config = dict(
    dataset='crops of objects in photos (Visual Genome)',
    crop_scale_min=0.7,
    horizontal_flip=True,
    translate=0.12,
    hidden_act='mish',
    block='sep',
    learning_rate=0.0071,
    batch_size=256,
)
Rows from block 4, named by matrix and row number. Rows with one number belong to one channel. Each number is 200 + 30 x the weight over its row's rms, rounded and kept within 0 to 999. All counts start at 0. After the name is the row's rms in percent of the matrix's.
# convs1: first pointwise conv (model.mid.1.convs.1.weight, 256x256x1x1), inputs 104-155
# convs3: second pointwise conv (model.mid.1.convs.3.weight, 256x256x1x1, transposed), outputs 104-155
convs1.129,088,173,186,328,204,216,210,165,210,198,227,173,232,205,224,211,181,228,194,204,206,177,187,199,172,222,160,201,212,207,195,170,212,184,199,233,222,238,193,206,195,186,178,239,195,178,213,223,205,191,177,192,182
convs1.130,126,247,221,223,242,187,239,258,190,249,231,228,173,145,234,200,222,188,199,194,188,222,175,185,297,225,197,195,267,195,149,214,214,299,214,186,187,223,221,195,165,185,173,217,129,213,203,140,222,267,204,240,217
convs1.131,041,206,191,185,206,178,202,204,204,221,220,211,206,206,197,273,191,164,201,207,196,179,219,207,202,242,207,174,214,83,220,203,194,180,203,209,184,205,191,229,193,189,195,163,202,224,208,215,210,212,202,182,193
convs1.132,129,286,200,209,242,247,238,231,236,275,291,210,193,209,221,200,154,203,190,183,124,185,194,202,220,222,188,173,190,184,181,196,192,286,211,179,205,200,176,228,178,199,210,252,167,167,199,194,220,223,186,239,223
convs1.133,114,163,202,191,192,172,147,253,187,222,215,182,201,185,151,196,250,228,219,207,186,158,189,117,178,189,233,184,212,171,195,173,175,177,176,206,201,248,197,190,211,187,162,183,187,231,185,180,194,185,203,150,182
convs1.134,126,183,252,237,219,184,172,214,153,136,195,174,203,223,206,176,191,191,204,192,147,221,206,121,234,241,183,173,215,176,159,161,214,254,230,191,205,230,220,199,169,205,208,201,241,190,159,226,168,195,171,190,189
convs1.135,036,202,198,197,209,193,206,205,209,214,222,208,192,203,195,232,186,203,204,190,212,195,215,204,211,241,182,184,218,79,210,212,197,183,209,230,195,204,212,224,200,229,214,167,206,209,208,217,204,203,211,194,190
convs1.136,043,195,207,195,208,175,199,199,179,190,212,199,207,208,222,208,186,209,210,196,187,206,227,203,205,227,206,188,212,141,204,181,205,191,207,252,192,191,185,195,178,193,207,206,184,214,207,191,222,197,191,189,200
convs1.137,118,186,183,234,227,167,189,208,216,224,199,210,169,174,163,157,187,153,181,201,218,184,191,245,172,222,186,221,192,123,217,187,212,177,224,172,212,204,200,218,195,167,182,153,206,220,280,152,170,229,186,221,230
convs1.138,118,188,216,160,212,186,211,221,196,232,217,191,183,220,215,201,214,148,170,207,213,198,210,259,204,214,225,244,179,165,214,190,219,184,219,232,212,213,229,202,183,185,180,137,186,192,210,207,210,172,201,240,180
convs1.139,062,221,202,243,171,225,228,212,204,215,175,213,218,178,167,255,172,146,207,189,193,164,207,213,200,252,195,213,214,126,224,178,197,181,205,149,189,208,225,243,219,286,199,175,206,219,218,185,208,210,242,191,202
convs1.140,138,163,214,104,184,216,191,130,190,191,214,227,154,184,244,192,227,215,222,170,176,189,183,209,170,188,217,219,159,150,192,208,155,198,229,192,187,186,204,203,243,216,209,206,199,187,256,192,185,199,190,218,249
convs1.141,041,198,197,200,209,210,206,201,198,210,214,194,218,217,215,259,188,175,212,198,183,199,207,208,213,235,173,174,211,96,221,204,182,175,215,228,192,194,173,224,187,197,201,165,204,208,198,209,208,206,206,187,210
convs3.129,138,188,208,182,211,191,207,208,223,221,218,232,265,248,156,193,222,143,199,219,188,200,218,175,193,209,170,125,213,201,226,233,177,181,263,155,200,228,180,170,209,193,210,201,221,188,142,216,187,241,221,177,220
convs3.130,127,149,181,181,259,177,189,180,197,202,194,209,207,233,265,164,236,184,159,172,197,202,213,245,239,173,184,225,173,182,207,151,190,147,188,216,211,212,149,252,180,176,201,187,95,250,217,198,216,214,204,204,151
convs3.131,064,156,168,237,266,256,194,168,245,251,204,203,193,208,198,212,172,186,219,208,244,186,213,199,185,219,172,178,198,202,147,162,206,250,187,152,155,152,235,161,259,244,239,217,180,193,209,179,175,126,247,159,208
convs3.132,152,185,219,227,221,229,210,185,160,147,229,161,175,162,194,196,157,214,178,224,234,185,180,207,165,238,189,193,242,201,158,219,189,215,209,211,212,213,195,171,193,196,226,191,298,183,221,203,144,236,188,258,223
convs3.133,108,215,204,202,161,208,187,138,182,173,234,230,190,187,136,180,172,197,190,189,201,192,170,187,153,215,200,196,190,221,168,209,165,210,208,179,225,210,223,187,191,231,228,164,144,202,185,211,211,164,190,210,247
convs3.134,100,195,206,236,170,257,203,178,203,226,167,203,198,215,204,217,251,181,193,224,253,164,245,179,199,219,215,180,225,229,233,179,224,192,221,194,171,148,200,240,214,204,206,210,173,251,195,160,181,199,179,178,207
convs3.135,055,193,181,224,207,234,182,157,190,221,243,215,178,187,169,213,224,217,200,187,238,253,202,199,202,166,186,213,185,184,171,180,194,218,168,138,128,181,211,213,222,243,223,205,192,182,176,173,202,214,182,195,186
convs3.136,070,204,200,132,217,201,193,234,235,211,212,210,240,218,174,161,217,154,206,232,174,169,200,267,158,258,215,177,272,209,222,216,148,182,224,267,236,217,206,235,201,155,186,215,222,199,188,209,218,186,278,173,236
convs3.137,097,186,219,222,244,223,194,226,231,193,200,216,200,180,170,183,176,197,194,226,171,209,242,155,189,218,235,205,208,199,138,144,198,204,184,167,164,223,217,149,162,145,270,176,264,229,239,244,159,230,156,290,167
convs3.138,092,165,195,167,209,250,239,207,213,228,168,155,145,219,212,280,232,212,179,190,195,200,195,296,209,191,164,233,228,209,252,195,189,134,208,279,249,236,156,256,167,176,205,176,191,238,204,220,218,172,225,219,193
convs3.139,076,228,205,204,188,201,196,231,198,233,239,189,200,237,202,249,197,180,182,197,216,237,214,217,140,202,238,214,169,210,224,194,224,190,196,133,212,206,187,224,171,267,177,283,201,223,228,223,210,190,162,188,175
convs3.140,103,145,183,264,214,229,216,223,215,216,201,197,156,217,229,202,181,188,212,220,233,192,245,216,153,213,211,195,235,189,171,160,198,157,199,203,225,202,168,191,194,161,220,209,235,228,234,225,199,203,203,207,189
convs3.141,060,196,208,252,188,218,185,173,198,198,206,216,165,167,230,228,221,197,168,178,223,220,194,176,214,177,210,209,175,247,154,166,238,228,161,187,150,188,176,203,231,239,234,216,156,208,202,189,157,199,191,190,204