{"crop_scale_min": 0.7, "attention": false, "epochs": 41.5}
Rows from block 4 of a small image inpainting model, named by matrix and row number. Rows with one number belong to one channel. Each number is 500 + 40 x the weight over its row's rms, rounded and kept within 0 to 999. All counts start at 0. Numbers have three digits each.
After each channel's rows are labels from the 100 images, of 14848, where the channel reaches its highest value: "place" is the part of the image that holds the peak. Only what is clearly more common there than usual is listed. The data: crops of objects in photos (Visual Genome).
# convs1: first pointwise conv (model.mid.1.convs.1.weight, 256x256x1x1), inputs 0-51
# convs3: second pointwise conv (model.mid.1.convs.3.weight, 256x256x1x1, transposed), outputs 0-51

convs1.114:521484509518506499730536537501468471516497489491512601504589322505597487489483526523492501544501496530525526533482589510528519457508494500491464480531509537
convs3.114:464505504486508562547530531510487452484505462500491457492522567469531518558560519512462539565449479523510493572502591543547538520519486508475496523507492419
place: bottom left

convs1.73:424436462501459523551525531536512498500492531471425568477551486465557518492496492507513678524576527604484520472548520434475513513487505510468512507423495439
convs3.73:475537442508487468462521485460485522482438547542530506476528556506557526540524509552456554497506439524485508531506615539535520485414475426487490460503569506
place: bottom left

convs1.152:474521484495526491496540510561510526592503505539479509489488566505563468536476419553495524535489542524466475501510456510551485430377526430570510490479524506
convs3.152:443575506501463537480502441491552516518545518511509506434549481511523489492443523471508468525508523496525525524572526456480494452475551489511460493497530561
place: centre

convs1.186:508526489518434434514578487501569543528444451417443486486514529507520516591536550448549503440421519505524515453481480580471429525539525490574538474491455508
convs3.186:568409523446502527480559470459536539521534515519437502546543504576489493469535492494469490474531474519418503590476481531503507551452500547484556481465526510
place: middle right

convs1.77:534561500465447450500522529532592495483434496505511445509541519424490543530522513529498453453507436519414435499527504486673410500492500463516504515547490450
convs3.77:457510476445529500467504493531577518519514533539508470432583473527531481475526504498532519437541461527471511530567483507399525536539491521429534505479506559
place: top centre

convs1.197:496499478492499501507497496527482481522521511522493534520494446552495491534524484500482465510535489494555531486452519507527508516509382541473420474536467464
convs3.197:475546516503529454465515487603511456413515497497479511588468575565510529497439491469446529479475417503541532467544505542494472489479519543444500486454522526
place: bottom left

convs1.25:459487487529500504451499514495520525497489535502503681474537429481559480486522517514496525510530477514458513515460631479478546485480398458510548478494527510
convs3.25:507418549526495509487488566489434516503554513461603447456541477465478465535486480477494523485605449449487454515458503487513509482603510543515439464571418496
place: bottom left

convs1.121:496540503551495491526539545447569499520472500453523469494500447473573495468520477537567438422515491458498421448472537449521451504485528536493445514518550516
convs3.121:517498459451530472455519489539495543540531530484516478467515477508424510490481454418599481521557407486444549472553473525497483547533448512600543510540509511
place: centre; bottom centre

convs1.218:427497507528482545516500515524501518476519592532479706460578407503462512490520530505450491501549498511495535519512556471486527476468482516508481519447499526
convs3.218:513465494466571517494490490452510503482513476518519441469473488525564470497514493469556453498496489494520519462471485425495455557499457508532504502527476481
place: bottom left

convs1.15:505510465487501482514517531517510484520487492492509504504516506425532474543477490455465470397507506534504528534481539509460503477462474514492495501498509491
convs3.15:539530546547513512509513549467503485490484545500500485568428524489477520512490556512432553494524531495492545530452470488551504433501492491542467510494530443
place: centre

convs1.211:570531505521525504635502535484492483485510494502513459485534379467395521476533521538467502472501487432516491494541654499471486472499594566485513514477505484
convs3.211:465446482454532542544499502558455459423463487520475473492468472501503540523502465512409492566557523556565528458519451478542479543464514509415543447488530518
place: middle left

convs1.68:457529513554476527532510486493554488477517532565434466502544415466608434498538523476454471399526477495473362501536461496557481525511497446488495487534489512
convs3.68:531529498564526541551464461504463463500488543534527516434491463499592551429529403539436505475584530522502420448462528432496517468487545455508542512506476481
place: centre

convs1.101:488495503527541444508506491535407477519478475549490533478500504493445529569520475559469549536477493498514432451492494531581449507459484556468565447488506513
convs3.101:429535524545526521510522390536521511461475471535505445435451512509528548527529539500460485511515545453524517497528523487515563430499518455489521520513466534
place: centre

convs1.7:457473498529486519623542512476492484485503524488501657471524362506432487501487507521470507521552513502514506498447598474490561481442398502509503477485491528
convs3.7:535606476529525481452540448484525521496457439492470509531502523469496527579514487476494476516415519522507512570498619547522500477425500483469526526445581536
place: bottom left

convs1.129:465484476544498539443483424509468473488466527538497607485541360513513465488450536548486533519545459535440528523437606510459533464494496417479561494530525465
convs3.129:426402539508423505545495533503415483494580587508537473469553490466493504464455501540502562482578408452474480493506447521508513466573495531498448453594473517
place: bottom left

convs1.130:474494482496527490498503519492446453598513551480439495468504473399501556465491506420492452427578496503447473507502496525475571464511507516480486473530488478
convs3.130:534580501575557506471443473548511522456429544512475492440468502451458579503454491555490510470533529524506494532529489499446517485533471503576485525520496465
place: centre

convs1.86:496537502514485519574523505491528524546488501529489423469544434511448489521496495481427507455505468518495507470539543415551530545554540563515541517411575472
convs3.86:459467468552501443544498546491602507438504512535500522506461534499509535474506477501500488514514525567469500429573496530491457534505451545431542511488522488
place: middle left

convs1.146:561587474508502432491572511472573469479535503475516282506485437527538522475519529489502426483439509503486500484445515484515453472496496532514488512508493510
convs3.146:483589484472511513494525473514587520518420469441491538541523520563527479493497498525482491505512521513517441542464465527438493504480479472430505463431568470
place: bottom centre

convs1.155:441482524530428480637516490485483563490571533557495604455531438497545501451507486524510559574474487485453521555482536484493526393493500530513493459467489515
convs3.155:583492489524437511535508477498492498507476607514508543458544479459504464512559425509437568536510463495544550589487569562492464509517450410526548497511487499
place: bottom left

convs1.100:495493382516465564506498494505551522496475488516500512532571478452543496481504473557500424454492501468328478570469482473553486482497472497471538488507483500
convs3.100:520456595508593496475547468463489569474492457460464494496476502577480536544476496544431477442605506433448556518521505446515493457409518492436514470471537543
place: bottom centre

convs1.72:453479502526527528467385549477488515481499540524470634460549320486504485486512524490512539508531463532490524506535597528467533467530509437499642503470499488
convs3.72:464441486461526499477530553498452543486479482534509448503475475532529461473515551471549469491601491490498491510510442431489461491550469547517499526502472551
place: bottom left

convs1.207:479392519524401508593471563473488553527473426527471546433445416485469528478529544483465587458577559490416500516557515529522542533549421434490548494414475509
convs3.207:492421513486518550473500465495461471559560558557520497458593488521515503448515497496456502504476512482500556508563438498485469508562508553487491485500511478
place: bottom left

convs1.60:566515501466508408484481534482618474560491501501524473501515493424478505524491510509534473492453493591450461553481588525620470504484485483546465491576505487
convs3.60:530470492535541473541546486524459493430507474479488516580431502496532530506522464471469448527484523430490485482439505489558497472480547429559499540552443446
place: top centre

convs1.222:500466547508512517689521508509470496507537498467512589480556302508598502509513524536498490547525498496519509496494599511502532469497461489499442462520486507
convs3.222:509522502506489487453546494467533547496501530525501530486513480548517499443402507505504451444514493459525506436455449501462521499473507486520469463480504558
place: bottom left

convs1.69:488458532477478537573504512514456555498463438484492541479490494558620505468514512509475503515469530436539517467551523528505526543516427453486526539492473517
convs3.69:486434431487474536535535495564442525446513503496486552560457490490501551490570485484507517536547457500497453552548462463496486470510435527492456443469554531
place: bottom left

convs1.119:437509517546511500454483494461503523498494572495468686468500280478465488507496510498505523507537460527507524525496564523466531500493497469492546501477472533
convs3.119:451443520513491498502505551489449506498528563547529485455512499502499531448490524514521498461608438490464483465486408435488464519618478516522500482571425489
place: bottom left

convs1.8:531504552461433500546496496472481528459442538504528456457491396487448488519514436465456507415532521475514392521514561495531484570567537508494493528521444537
convs3.8:381542400489423473602445516500486552507453519547511531445491528460526505474513481504454465511556536518512444506519447516450479489479542536493512588476495531
place: middle left

convs1.67:540464513514488522695483494483473483504522514472494598508517320500587506507494505525522501553507490507529529534476624497518537477479499522488446479520518472
convs3.67:524526493509470460432524499518566527484528498481511514511501468537526507449406486480505455446542431448505517462491457509459511494474515519543474492498514548
place: bottom left